From a checkpoint of a small multi-label image tagger.
Model: 1.19M parameters, 64-pixel images, arch mlp_mixer, norm layernorm, activation swiglu, patch size [8, 8], width 128.
Rows from block 5, named by matrix and row number. Rows with one number belong to one neuron. Each number is 500 + 40 x the weight over its row's rms, rounded and kept within 0 to 999. All counts start at 0. Numbers have three digits each. After the name is the row's rms in percent of the matrix's.
# gate: MLP gate (model.blocks.5.mlp.gate.weight, 256x128), inputs 0-63
# fc1: MLP up (model.blocks.5.mlp.fc1.weight, 256x128), inputs 0-63
# fc2: MLP down (model.blocks.5.mlp.fc2.weight, 128x256, transposed), outputs 0-63
gate.180 097:583532545567477466471555434488475584464435522521524509528534504557453524513464479477542488497506547521520469465464481479510490499548406492531500525442525508568523464473468550594499503492522529
fc1.180 098:501539490544478544443563488495451459501457461534471497453539500526468520471484483547451527456536474481456519515486481534509465500484468475468473506508459465521509407516534460623477449497539540
fc2.180 102:447584521504466497490473504424520486531466486487474518481497508455497487527512510501460503478442477410495542485461435500520555414501556517557470513529480498544545409472465555551512488491541501
gate.181 071:452494584546576496475533521494520467488501544461518510526535600397478541480534454435517482473473460452519493475495521534511518521474519480509413524422560499523474486465486491504492434540570470
fc1.181 069:400517506549527484480518506554501556480426489555528487533473420549471484426477514452504482514487520542428477520572488523484517490504550523487509510468544561512542524480488487458527523452441576
fc2.181 071:507582449495512472522462537556506477557526498520498480431435455496439517499539519502528484479446505507563479511551489465500545527477582506494490503508425533527554529494498471501435549423476559
gate.182 092:505549614470451504545551480523512495584518527529489534557461500521509475578486570489513476472511451421509505508483439463536497482455489530503552470450482531446476539539452527541450473478496461
fc1.182 089:520470431537522452481479383533441558490466464513492533524527420498496512489501458585469492466489509510524584527488453514549541567472501490534435549562515493536446466490579554536545556529507559
fc2.182 083:461484520521428523526511456485508523523473529471484555537528547500504487522592463508555551534488449458582529433469538527450394496482544454521475467521490500440511438468489473521414472509477574
gate.184 122:495498477531474535478439486546501458544527468476575474462455462540531489467508483499489503491563529513389498454485508521472513473466475527460612532459547480467546561463513493451498476471533487
fc1.184 122:383504594505481478558456486512513477501501507475502459453504502461482449480547526507498511535474478539478521502468485491488555500496447443551605480499542481508556464507542562553578560529571491
fc2.184 109:522496453515443516485558433449398516544497560480469517442471524493483472467592501471542469444519513499436534487462529550513462444518442474496443495489579528456498481575468570528514547466519521
gate.185 105:598444487472537569517445533484502460534506523502498476498533477509470485501531483499472563594541418427553534514524424487507431475492458502488491552592563533497544514454475510510468534485549455
fc1.185 109:531467511541517459462535502519513531481490486538426435447518523530537543442467535489528520445475513505546380502486603505426474538520549517428519476427529521488549535488525475437424483449435549
fc2.185 111:482529488517462472494427495499506518546480535541453480444509456468556496541524499476546536507408511462528421427516487484486558499423539535600465541460430548465551561476477489490521426501466473
gate.186 103:466468517509516464608519543498507566518492470508480449479543527544492491443512523512452520450510487449575508459515450488470527494521470495482599497511496520523514438510505493559479462514564548
fc1.186 103:467542439469428547543461478461540618516514518485488469480516483555501499525477517511585584459537530522433472510561515502522499511538542607498546528505473537549507528534479492496512462498515528
fc2.186 113:509524490488505475468491541431462525482542450486468476511485512524481426546525476478502562539549511411492490523415611479536465445444572576520550456533495454498503559478484566461548482533519526
gate.187 092:452482510468500516501508476504465560496531486476519523511548479516548571529498506458455522482505610517547548504505512597517458475512456448539502516527474476513439465580504506547521511493489505
fc1.187 091:420446498496522501432481534522588594501516508525486453470492514554543535553495496524478475556555514521457414422509493579522445491520495529459563491493457488491495440519548513478483551415538567
fc2.187 103:531512540551450491483429486488506517517512537461498488483535524568431467539492546516545489475537556599521498490480494400456537496483550532546482443540535480568508529518527567506496500523534544
gate.188 108:555568549475507535576503425525517452540456496548447455458566546529553535502512468519481497481498519526518474501526527481461486444493554544525503499496527452545522621504500471524448479470506508
fc1.188 113:562519551510466513507504576583473521484435461480531517456555536414497467448482456493526461469451458533380492541516510568549493554541526536493429458489477481509487519490488562448567513424488487
fc2.188 120:509511499462475445479537485464494489511562479503490515520410504574508492524476465462433448452355521539515495450474490551435485525438487492513524448552511466563492480487536504478526515482545494
gate.189 114:570510451501543458481483515451508494483429494477540444455510527486505448533561513478513558553480513517496486582460504550479543506526448578492527496456417480503528505456499546480558467481488489
fc1.189 113:393532524530519553492553473480541512562531485515497500505534460514517483564449426508439491572546518456493504530484570534465529459518481502506538464526513541549512431501509509464451450526486399
fc2.189 121:428546479477488469503527554542506433461558551455515548490477506535564488482468504556453527521425476502441505465474526521415483506525475509438457540531400443490451508501467515478484427529495467
gate.190 115:560527514482507428507506608471534530470549523517518465542442527512523413478498457454529500520574401476461473527519531543483497494494486480472449450494552470491552454526479475505419480554538549
fc1.190 121:591487464490479545557514576414543454547492468560465490525445486464503479559508487509555507542515408491480439469429541593513520469503486481589513492488559566498516502572458524479519514534543497
fc2.190 109:448437442554487524484477478618527543468497511501523471563487494516511482533466502483494519582480492499458529476531537523509507451533575506488548470511516534587381504458548585516496501520516532
gate.191 101:555489492410482522514456436532427424515491521525448496469509464577476528516585522492484505539455532518458513462513604525509466499486516522494510413486528480473506469510516556507536523486450434
fc1.191 111:523499483463537533469525528534520451545539470466551444452472462443488473479493553453436499527550544511521512531513471573459561515533569518576493458464526581541484489521492476541511471492526468
fc2.191 111:494473513537503494449523506563540510557477481490559475460488497511505562469475533433494381494553445466445477542493534551532455495511561523512535492512501489463462351539491510535506481396443552
gate.192 102:515530514468470516539483486490483571518536519500593510488478467520530502590492447455518488505535533438460483541525505460413501497526453468493490461422429500505483493500453487510432497511482445
fc1.192 099:503456508514476523495494533454495493460504527540472499491472529524594573492518464563450465563441455526451460433563536547481546478522495487493550510499443466561522473511496472518516506497496450
fc2.192 097:545509456493524520482495469546465523515556534476441499420468461497537465439482498560531476549474494506407507505513484490498516484507573473507524566490547517524500585513522478503563453532491433
gate.194 092:532488467538438484421519609476541592453562512479540521512448521492527533496500460481453453512450447564422517435496607397521518530505476556562516532505451486517517501492532507440452514441467481
fc1.194 095:437446421491513452568459445479446460470457532458498497560511509544534484433514546505553446505521503551537482570534466455469475478450490541441519452541569563543492499468458493493562523465575574
fc2.194 095:491438520574553472504506469506491464533455521479511513578560500510463457487551476437563502510480556529509454496498502536421452517470500534508501514444508549512384493500485421561557502477526531
gate.195 108:538471483532461554555504469460457529482495441501446362461501483443506507533507486525511469555605464517481556500507507539462528478480495554558445552511524440509507502527437541540509530483531494
fc1.195 107:453506550459516463488430482506519537445529527492494546475486526461460471494488517511460499549500504500399409531499497480499493494479482587468508487555585482506513634482525492565448509507537436
fc2.195 105:456496517415469560508444478512433463505553430522466517543564513441501454500470498489466533508451595544465490535520526515410530495565504455489492472471503537485535506533501425454454580577476500
gate.196 096:458549481562509470562504562527531472503483460532559521391521500525435489537437453542524489509530449472490483441459526496498464467499545508515440489481434495513518478551485649515491462539512550
fc1.196 098:519424469527452493506486460539527483526462443583542532552504435449529524485551552500498463529457499512514555517455567544437409436475527558476477397535524464434484517502559591489467445521507562
fc2.196 107:509535588521527457496498529470467428488479487398512446505533518485507517564485508491480622500493529505432588486522531519513460531534472604556556465454449493478488466508422470469504586458555479
gate.197 086:550548508560496493458575464572479453489481554472450510477490406466564467520431590502474524535431469514504505534602484537471474498558491461521498419548478426455471506498482530490504476512504487
fc1.197 097:501548466556488515540477512512526472511479472555519483502558491512461484514450512460500436457468496403468586465534500534453512461544528553495498519529490590501515420511520568443512515552511582
fc2.197 097:455516498486568440455504528525433506524616543510541519491467466486503517478518505468527421583548535551462461501524462505429512474550513508455551520548480448570544535496413537518593541439532454
gate.198 095:490534458516497464521477521559496570494465543569517406465451551503476466516474498501471522581422526484469494508477494449482460508475449459525483447489570477492515500399442510520576517542498449
fc1.198 095:610489495489484533505526478484479467518567478480469523519444530503558517530530543489522534425541508569493481430490521632534532468469523511465567531500498411513479450519445548530469529510512487
fc2.198 100:538483507421497442548448503512573527512455543468518472436484524493544487440452486491524460446490472602511434479521474492522534532514522479498561527489441419473568489547454473512406507481499427
gate.199 111:421504479522501525473481545532467519527491507491453509495514446521409523526581519422507498493421478492509533455494478548521532490517557561529494416498558573472556503470546503499458437446527453
fc1.199 110:490480526532501517467489531441520456544471507513502471517488467491498487412515525508548424476519540530489501533456506551557572568506568463476468468503476511492540460490470501472446546535531424
fc2.199 106:497526532526485556483439541436513488448563472535460540494529450522437459475455553479490521521586506502512516484506456453549543501493529491478446465460467542520460509505434535456483494519532456
gate.200 107:456462481478472560518495515525470532596564501469492594470474447572468480469557473526549514514470476603489475641507512483532524495483525482496527423474501524512464579435487464470578412539479447
fc1.200 112:557521558430510433515457516590456520522549545470539456529466551409506498508609458544557463508582503491541551511479473479413512473501506447554498526551516536455519449542495505497498538474459513
fc2.200 110:563482476482499476580549431522445515511568514522481474507465497454488482503448520451445516428452451490520506479527477592511451428468454530469577503561488522500496442565493531592506524485554580
gate.201 080:423562399525522488525525475487459512493477520452506426479568466542564506549466551483512458506492531442507566493484499468517439513453553470500521553512434528460482440447471453493485554537501560
fc1.201 084:516446481519454566489522529486492432514484478470517543398498415420456474431499450511491572526461461447461428542496499468462537494542468512525515481459457486541479508527503525538505458505501535
fc2.201 089:534468474507490541491517521541501484542535563540478522489457473474488517487435476511448539536460472456463507547447516437538546528477457606608422454468499493530534410482494515541535462449507539
gate.202 097:511460539473482541541438545413498527555495493520503499475503501490464520438482516442488523460503539457607572537521470542496518510475566502505490439542524514551509462518432402491480479506500435
fc1.202 105:475513459487515422479455467460551470486529505477467509505530484463500485509486483451578544460429511565557547488498516556552436499481564532547523509455450520471435545375569488504471497417481497
fc2.202 111:475449447591513495518510491474587546611441497546459525484469525545511473568495505485476552479526434515461506496515488454518568459497461435530463473509477468444495452437502552485469569522462476
gate.203 095:527539458445509515399492505467472465527484512407511467475481503537480535522534478434444558467441502512514542451499498513478571485491500490484550478491516475548438508451550564549525498545467459
fc1.203 099:500515489464487526467490516506476512461538501441500447454451533576508507485524524522418581456471451522437552473521594468456484513550493505501512529429489495540566451419520580486451467493509532
fc2.203 107:491577554529478520464443434501480408479467455423542552479501474604451548467475529543464528556503447478517469412501499472521475481554507468504500518490434495537496490477516522467487522431511485
gate.204 085:501489535384521461511577561481469500527477587492484525511526513529548503493449487513480531406487484599525502460457458520502426547519481506526453488452545473532391499491514556469513463458504457
fc1.204 085:519505480497517446408556502498491551494461504498542492471438556523404469505507479537528452510518510537567473376479532469535539557509567512475471520557499409477507505518493529488484540535522514
fc2.204 094:520526490503529553456500525468497538553566504531471456540485534534512465442469516527496518501517508579462556463511549456469482494583547481581504507532561467474553482515434544498447513519501497
gate.205 102:549511487501473533509469506541534541484500477511522507536584482451496483522456485487451487571412474525533517491469487441538447452481474461557559511457557487508462576472449503537545526477470495
fc1.205 102:449563412511505465480454508497438468529515440531485522518465509489419499523423494526463562472532530429551505501470541498486516537534466519497473505533498454567528508528464429573470501510502528
fc2.205 102:537511471494477419553505501565522446566508462544531535531612440482465547495504523540495504499542501521505545468487464491496533484532525542479493523573378472520479512501439499522524566467448489
gate.206 087:454523572471479487433574512565476490516451450526494510487473485442460524520512475474482534417546491477491504521491508469480518523521518423455520515435490417519582519522522494474483456480513556
fc1.206 074:437480544487488517500522498456472449431442493479546479456454502493527506523540559485462530491515604563526530453461498566478450536541544462523432453552400564476516430463509494442530550490494515
fc2.206 075:534461502491522539478492507522442426551462470505544438507461495423487460517526511456501484533519511431530610518518571533592472512537571513548549535538473504573496487555516509474515546460434505
gate.207 123:527517422421476511481543440556526477572552563437441555424454501529469499526502443483497542540421527563495457449561550567520500533502498479506499476471548421409563484503503503550566489462582472
fc1.207 117:519467514493423489586475505495492505497492534513516487455494592531495514463389503433555503533509452528427565517561487553541465484463454485466511540512502605477574450504553504508481520482454515
fc2.207 121:574517506517492468538525422551472548465539509422502445458454497504577492467473524424531537478493484402574558501470562540437484526475477561440465522532565487564450477471447478447512511503418514
gate.208 085:530477497577551437502481487536459479534469474495449497465498496452536505465528458419512536544529530559455435480542444456504536510554497488475446518486513523539430515521455436538554425498586484
fc1.208 083:499477474425483369541505462551517536556500525529490453467579496533503486488489554442459465518466475467490515488477437530478524518461536559449535474466513534554444569486475500459501447540461480
fc2.208 084:458535507463481452501529550474565543540499492518481528449401482467517541547485589523489477531563559475512531508549459482432495506471503494422486539516491488534489570519538408498541436461486492
gate.209 122:534526526542534461436499486494496487520496526563515545486440488462544532519440545523550460487469490587466496448440532439536514501478467482542476482596466508584505523466482465493504456490496493
fc1.209 122:507497526509485459460491512532545563550529448456514456487513508473521530515500431465533594415463496496467493447511501541545547533455537585500475439509509523581490500455488543464507520395549553
fc2.209 118:511437472480503466447546519520466500584422514580610435510558466444501535424440516578504522503483526592538503509516447468465505481530442501503484518475443514467522444434567515503484483477574497
gate.210 083:540543524434518502443496562484509470461491525504541482585467504571486475506556513533513527505497515510508590477506471591463469549508518486493473513502483485497553571483497509505474480511522565
fc1.210 080:465494487517489513423574504536490543511548498505491589545518483521510457487569506452631509559512476505474456463535440586511508437464573529462461531551438487532510533588536489458464459441555564
fc2.210 081:473488540484482497550563453466510496470486569473558505496501549514495480527429556506531545481527391490523500528419469494545481495545496476512515582450455544596500458483514531444439421547504463
gate.211 081:394539574501502536522602470463495457506507543514522442429463494487449475516443481397512469547554454459484463495543485572531434497536470469513478529482499495511492540527535506515411471463482471
fc1.211 083:495509515492533536472577482483534444417462495474568517464471519502515447491559523516596517552464428507462595537528516587449468510496471524414469481484471473440485473530425479504395465497584513
fc2.211 077:522534500556531524550505521514465522482453532550507497506471487488482455537512568458495516538517499493523502502497550497544514520478495520484509506546506394576508558525429465530575507476526556
gate.212 078:448535525445524536528505534531497508437530557546454462515472519516550518475500529548503406557483510505510515430518495488512492530460488557525548433435453555501529526483545503495497468404519508
fc1.212 081:463494468419547480560457441596500475484508451514427523511472460478537434495534548515500555418532567483482536522479513438491513498513598470513477423482571504511517511451511515482514509550570504
fc2.212 079:460480467507515553491561544450478545525486476459509484511554523449539560560502498470575482466487505478545583569485483494490533533420507480530484519482565531543543558463454579494514431461509463
gate.213 112:425488510473536434512466519474563501497532497510530433507471498473533545391553430586490488525493505455573541494534482452595453453445480407448502472503530559506514520522438479422466462509432472
fc1.213 097:572516449484466527567470528517502484463498496478504455425542491533505483536521479492488481492495486518535462437514470489443474506448457514482524512447506516518476425466585460478541482475435470
fc2.213 093:487450528513553490510457521524505562497570567466455568559518465466484499472488489557552461566562523511505444489452530487468413467513526524535544517537412471418486591548528555509537402531501528
gate.214 049:490463410531495449525554506472482422479475510518438493438456483512440537568507482504402483501508464488564454522502505500446577488527461541484550567472534529547477433467515488449506470575460501
fc1.214 057:470489509512418457479503546500534597514531505554482524470589498454496502471447435421468452527523463489509575489528506413501487527568519504540565539557473476560464501476487481519525545491537550
fc2.214 056:524553471570448425506529486473536582485434512524452542517586506452470471449497500492522531571503535492488583536447504591475510448570594517551467524454480481511405510464453477540534516519457520
gate.215 108:496512484510407526499483450479457521504462547516536480511512533486489458549443592503560488448507557468509540530494421500411505460502537493556518480473514422564453602531508466481500449511530520
fc1.215 106:462447468454457537518499522511444531416523479523594562514512485523396484423541556477524490572552524493498444444647491479529569486499505410516460514526547527429526511494580543461460539558472488
fc2.215 108:447480475511451496502496489479490478515456499491531492522405567463398418503455480474577495507432483467521488494469479534477454518545439464584450510493480576510530487482490473498531525522508543
gate.216 101:453501512541464504434520503473493453529448473543555473515534532455540500549498533489453490481501477440560550532527578543492500504479477447446506501553542534443440445550449544426470513482474506
fc1.216 098:542507500522497467487485552484495479505539415464542456507461463547499550519469508510552542567532519499535475540531566524418484510497519460454476466553517464428530526499542474437459479479476495
fc2.216 104:541453506493489530484448529465468482573500453540514461505489544540493430462446480526497552486509548508506524497459548524536539573425532488498544566457530543446501522473486530535461495459510490
gate.217 083:499453551514484494524570521488431565509414500481513459559554440469450525495515408470580465519395461432489448465533434545523526536467491478451510514510538509485558555481606500497454491478506525
fc1.217 087:463520446442505550548509529546508413502509451524469483469518473502509518546419446551410403526469525479500475483538525481526526519473517570572522513441576464481604476473454516497547534403448500
fc2.217 089:516534495508493498520477530508504557573522543594445494526498528451494478556472610517513519487451519500449512417469541490540460585553483524437564460479443510470474528519550491516502511548526435
gate.218 124:467483531572487550532511509449465432506486572503518551466539535526552439527507487447510447498520556521475471508493484427506514496499541525507523448560485459551429468530564492534528472530491478
fc1.218 116:415499471573485527472473472562511514580547554515523545463556537529460467519415487541488547541530498466539519502445528546476527492533509496505475526455429468491477497511489532481475483547469428
fc2.218 118:487473482502525503567460499488454448547502516477555508582540499421414516442503425515472476369558528539518495516519499475514476516471529461580568506420578482512462532562551496515528481483451490
gate.219 085:515467477579444554436506526499509534551512524494543492454508554494488518546482502514473458497467472510411477512500524472452441529501555495464507516466467525466503501549491509490471435549534405
fc1.219 096:485474488490549498448534508568539513558468546507391496452492508443546468565520492458491444504465516519510480542464520456562496501530480558488469466520533539452541504558495429488543534506465511
fc2.219 084:490564559477452527469443509471526482528439469386500502455504503540501520511576478542481494577498501495583575410511452480539522502576533533421505465483463508485482485577540456452494503506498487
gate.220 090:486482421514473511572450486518494470450518578505512448491427442456567528471562508573496516531476475499426518545566514513525457467533491465456462559531531461423456476500503415469487497527586493
fc1.220 090:518532539430437460471519522469480540492544504515558469508535483498460514437533578541420492509440487420484468537523460508470487497559502558454509497475497559431493490480448504561486480538514427
fc2.220 093:436506553505487479438529471427512480499533533460510535497556548509472527484548528455457472518448487510543508450531512432444583487534519516493523500527405439475521522515467470525482493499452510
gate.221 100:473533484538490509439481510502625445417458491520554477507500479518532424507552480493533458470534492480547538534466561446443416543527524515474498496498511468541474432566498520498561508530539513
fc1.221 107:473487465504528531476523515499508485542425589550512445502583392452494492459467546496524477548440523486478501519505523475498542455513544480520509516484505440467488474527423490528405450472548478
fc2.221 112:506518481405477472564531562522492475523465390475482512515522505642476456471489480571546454552485511522529496485525495538484528497486513551491484453426604538556526537486470467513485437411482498
gate.223 120:535552529439451426502498440485450514560565563539470534487506444532455466478553454500457489484488490465507434462573523533549514464538497472503538525470495564547499527536510422544492439514508398
fc1.223 105:514440540493492484567454494517523516508447449476491516537515568513502453530430510459428484534587488538494489546528489535548530429476561501530469471446474536522518493526428497510497581554471428
fc2.223 105:573514513477488495565499520447482467449530511482493481540467511459469495481525491500498550516482523482436555501463524576516482536447564466564546457493498445481443483504579514452458507518434479
gate.224 082:508506500565499506482524516490555372491506468511489437527474498511456514466487432514502475437460591508508563511460505521585471538505492486476543483444524546490492512534526462503491522459535530
fc1.224 090:548481528479529551447474468474564449553409509527529586484489469531485453496532412461495515533474457517486506505545456563482558527522516533473499542552508562502418458502500470570590468493501505
fc2.224 085:561523475493505503557431506497437479500527567553551507507490470501511483573422455432474569525490527492508470519506453392453547471501419446511462464436458503552550529487518546473538441541532467
gate.225 104:487516465542478495424507473452495540531537516498539509436614447467467479505514489461538443508539581505483480566546476502520461505547466493553529517523477545485457517550565565515471456555501529
fc1.225 105:548507481472475472528547490482484584537481486493492460542441449503535496523497542474496518472562555442508469541458476389521540495568526572512421491494436533496567499468486499432479470511483467
fc2.225 104:476461507570481465493438435483557507550505579496531475455544437528486505534417636477496465490573501505433538524439541482445545523514539472548442475480514473479470430543473496527525456456516485
gate.226 086:543460553461483458483448471523441480472509492569467513518524442551478552440599501486453472537525454488479507451528546491533433516518492496402467534483417542566418502519511540522598489505490458
fc1.226 087:498437515494501524446435498547519517543474461527551509496531471512441492438478428504499434486498431475508495518548543571502497537457521432473524540442476521526443530518524497460538494519533476
fc2.226 087:475503526539485441497457485414578356544520572502498482530499517480495518532519482431493508517470514507491530585555463528468479502568527479506582538485481463576473553475507516518494468513492449
gate.227 095:531483552459486497498528505560500475498505494464504520458488533455529535531419540543430533475487530445556424601462427578485497489483557494463478483542508526490495468462504521459439471537512479
fc1.227 089:538521536550487521432511548536545492564505497536513482463503452482525559468524566563512504450412464385488586518569518497443526480507540548512517511458485466558615524465477480516454475574430552
fc2.227 089:500513503528519532449516442476490480582441473538550433473488564483492468456464487551457504571429543512518493558517482498483469508539426484480423499458379537496492522529474510498497539486507520
gate.228 119:551477451539512489492552544604548497497438627491498486442487494547477468501457475503534514521497476555484512565465461473476513480472491519437500455494564610511501536488470489446472525515461449
fc1.228 115:524479543541469494495476477479497513451450525494503561498508547576487511521479550452570517507456440521471502503467523529453464536493472528482487448516453515466489528519442423487473517564580488
fc2.228 109:523452479567559494527529523537417525499528459508486501478429467576520458447545533435452430506524480477533507467485501499526537508524545521439573421511571470541486595479475527462556454521492464
gate.229 098:503443572488492585494457482503489560493495467554534468455540517487523508571492470543503462487487477555539446531471567543416525553575526493445476513486477518472480538496502423444446478551459405
fc1.229 094:493523568519554524531509528482466568501493394497474531493521495577572522501501564518456517468579507496533519493497511491432464518580543538439439497494518441565423432541460552436463457538500514
fc2.229 099:470529474510554492538470487417571460503530519502469521476470547441487570469467511497574464490517467438543443512406497556537502500544508487529549544461443493512534438561470497445538520485451539
gate.230 086:501530528470593497491515550536496541496487406478471553538529528546517546469539551548444487530478494492556537537448503495502464429499467472491541571465457529483462493467452447519499500525420509
fc1.230 095:530472398433465533482477544471474481416496483517525498524515515488498484549499496485449493486443590508543489534479566512556453539546504502492458565541500543444505476512485458419514467491538486
fc2.230 091:578479447484541422468539485495464492518451432433508531483570504462544494545530473491535569496522443503484533509555590542552471494517493497519506411493464491455560523456534475464479473496532500
gate.231 109:488456562490498554519487474480529484549478532602561468492511517471533478413445446455507460529494459497499446539518503560486499535489486538498491490518493483480547501516516418524506520490608449
fc1.231 110:460478441500468445517511544472495557515442507519572523464484467568438504431546457506501538576451501516461513545530467480475560541563504465568501511499439566533561494528494507474451429555470439
fc2.231 106:546467446530514571535486452481551548522472468488533500498472530508489474557559462516498543467552484494516502566475552499450522551489510461600514489517546579543537504558481474487500406563544482
gate.232 118:456542494492473499661486531571488411548484438558491517510511475530529492472475431489486537485485487478540589471508575527425481512535524558498529509542510554469487467448421484479445445509526442
fc1.232 123:455597506426466480622413553461509560479462530510520421532552501502465503458478516504486554496501501422505455483480513549473519532500542485501473500509456557531474491437489477474477457470518483
fc2.232 132:473462534561369491498426533564567535495484541491536493479513480541493561551554477502494434518576416545499521510489511538482424409477464486504423503450609419437494548475530512547449491542515516
gate.233 090:481498477467552541497506506515536465477454549458497415554451501528490474490490503560524554541491433499436522494480565546501460422481505445527520450578507537509458492560472570547543555474488524
fc1.233 089:427516515522439457503436470515444491491553533494513399462517484517518504490468476519455489575549485464465499407532483589569539505498504470515504471479452494474511495483513447530469526512445529
fc2.233 095:474445518527492502453533495466504490457525557458497509526507524484490515462576482526468461426529447546498542515552592470542490534518543533481510564503508498508470586483518539499503501472561540
gate.234 096:465508498482522517485485428506518608542567466427506487453460493511483549441509570523456552504490521508432483457504492425514467471557478490547542497569558551478561540441468475520549483520463509
fc1.234 109:435494505542536445532543533547544572435548475492498495492566567509442484416508538456422479536509443466523470471535513482516483500492463541540499500602445499532543493499525463475516441518501544
fc2.234 119:464495489571486602438491478540505527573537517500528484484519479448567483512513492503473533488450490443498515467507516532487554501460504539534536531505469541497482524424424521415550530469494503
gate.236 117:487502516423511456510489546442543486464477488459490497498528500552511450444491537430519621455553479488512488571447476508496513481502516536513555470504517525496493504580444511579501500551480542
fc1.236 122:537561468462461485465478431439495545468491463423478543518446491534448534487481568517538418480423522472437524455512501438481569518571504573482446453529516482508466514512549477537517503484536531
fc2.236 123:477508502436495461500518405550499482535496528493494477523506470448479559469401451512485532492513456519525446499420446577523529457494470556494535461486521496462578441465524536505399478424524499
gate.237 115:509519546460496483472512507505484441424503440472473512587535501511514526527491510521541554538464490454566545573545464425536511424521476525488576448535539458546501454504512527544525454441557508
fc1.237 114:530487551453555479495487484514553458488503496580514491469517479447497502566455463466534515514512456540498516573507470470415559537477454527445513504459569538514530499477522459509482440504530503
fc2.237 114:551480532468459483475477527417435534503433495503467523483521474539531497415486483493528482433495516451563431542433467446462521514524437475449469488553484500463590508468432471451526494497489487
gate.238 096:508482455461471484561464501507522522409517501508538440478529522529518546507519501496534579457517378487528510462499468578433452496528522503499478459515518523485498492450540511508448514507480454
fc1.238 100:520492551505553439522495508453517523463467482444458506490499536483508509502534500534491475467458525499462486485536515492525456527500502495492497512474542496486533593452521508407460495594452532
fc2.238 095:480524547534595524490560557545389464506487510450574444536478526478441565519533485462468394461426560486469492545481457469456408494551467475515509503447558497491462509574470558457516516484474508
gate.239 088:574560542476549519542433540540497487470513522442485469464573573527521512507432459547476492497513553413523514499489536567555488501517524566528439538551471502519520487465455501437495496461452482
fc1.239 081:542473601463459395551449538500445495505467508542519462554465559492536429456496495461456467488487549454478572476475548499532536493524480529524508595472503505503466451467482505454468592525518449
fc2.239 107:497504513430493511484583523454502439494454533438512483431530502531453479460499510531530564538434517502573553577488506427442485501548538491572513461568497478493595559534494547477548491477577476
gate.240 084:543563510516503500508503504512505418506497486511560506476518475447493507485457561483458490465456509579486538515453539516485469469418487483520528507553602558500531541470483456505539556455610507
fc1.240 094:567525496543502478524536492525509580582467565501507499531490531577492491548522476482487612539553487495455584468514449502545515463501536487513452524509461503489497490531446474467511488565523554
fc2.240 092:511521550528461435463444470511514502495481526563528498525511524589549464489517465478482541474599479525522505551495482528511493495422503514583456494431523465506456446411537538502544502519490493
gate.241 095:444453533494532463476538478509503535419533490574482561515443482460476488501545519532492431494564574523554611572510523495434518499498501461493483486490455449500458480504475437450497466566515475
fc1.241 102:565466454516525513591462549499467481530478461459525485444562466519547507509508532478439594506489531479538514572472471530523515514440551524530430518551507509491464443484565503538515506548561549
fc2.241 099:506488570422490536482493565494530538605471582524381516499492487531463519503512509478549594554549510478518596540506477538463477396460503487523543515525496505468468477573535524489536508481511445
gate.243 092:477525549470520526548435574462505553514508485510422492530413548444513544494531490462568461573485482541446569501433498568572544480481449411511503456478555515527538472469465434538494489539532535
fc1.243 083:536486475520508459471459470483472547489484484557462456496484536475585490527509525526525602505485519518451460509543486557513492547458406453580462484544472456565508437529462495480447458559545497
fc2.243 082:551551517471528435469512483464423500505464502575507472517400418496509491474552425497443499477517458488518487549528465527482491570433523542463554511519567459517508561472515582499510468461472481
gate.244 102:505600538507502544555539568484493551511481519420518499488525513510404431471505505457484462524547521488497490556557537485437472497510548508531524509538521603497615511454451509530513456513463491
fc1.244 107:522447436527573579526483474473497411479518454524501483476497461495465475455552479527453499436477523481480546545546428508482533509538472519569496491519496449453507451471538504486433539514471479
fc2.244 114:486500507521483506488556427468500470520524504473586535448502486516456539476517481533476530500507490530492428442565462555451530532557519468551449449491480515410473488488456465464504542527504430
gate.245 110:506465471550537519508434535495508522529431433497463541478536455423496466575443440527538596519465498490483472454512562534559512568520462469485531459491529475466534477504484509486512527513510447
fc1.245 116:505482602533451527461491486475507558462521502448457499460448467506518436556520503497509498537499428592429494459555472522523488534551571524485535487552499579437573558516488561459505474495524521
fc2.245 103:516542554547449415472537540467546451462513503368463446484513510461493494533475431526498433498406490488483537530522431535549472460545546494449543514461508526506581517505564540575556436541499539
gate.246 107:448486570546468500544479524536441437521446517491461473513547501445516554498513439480526505472435471476496481559521584511386487448461484509550460509492487473460559466485526491572435498521533535
fc1.246 110:448473456470474517524526496504473535561527447487501447477592480469477509529556521531493492474461504578455506456475526539558459520451517533494535457450550498417497536424533483478462511491471523
fc2.246 110:465481594456514508504494488520533484542583545493475481512577516507496481507481505563483563505457519512408539535511429540531402524440480545460462492541421496506537539429528471532456456510584487
gate.247 074:495498513557503459512471486497548491441524479589487469490501418449458484567514496513507512443468514437490568460464516510539560483442473492469557510537495481587416489508499477496490481503564526
fc1.247 076:500476459519516461531560518570492538497464507484466503500542507470522512527460440459485538489525525520500480498515499521518607484482499431483434469534521449452511529496494501523472544447373482
fc2.247 078:518491445512532443543483559516502532537527554478531583523451506518458454478486594526457519476530417499541439507556505506459476464504495491503463544563617495471521432535513499485526463507513457
gate.249 102:473456547480490490502522653525448471524551495386496496499506505525516532487473475541546520458460491443521521569512473550496422469472491415524538413505493563584484496508526536557521524419492491
fc1.249 095:494509472421511513526519484461541540504576524493487527452523458501477514582525520531415467527523515499520473526447494523507645506490500415475525477396537505513439475460521476490526587528507507
fc2.249 089:552477551479454514523526512546572496501518524493497539473529496562425534423561529518454483581512515544512514523516496570442576425486515466571481421458549505505502467534493534463490548524574526
gate.250 097:495513443533483535559529515426517499514569526538527487518451489478554512573496625471485520466503529553508501558483496506537474464465434497502484539580494547501496487471488492525522441513538479
fc1.250 107:461539525485487486453525512500492503498607593495485535470516483426552460548532442490593539509500523506463488443469471524537495516484523518517468524587507526529490536523472470502512448494522509
fc2.250 102:491446444556455510486469493533460441514517495492524512519516543549449467490546469475523557519482480530473523508515554451601470557535471519499520533570488476428491484510514551523542545439503559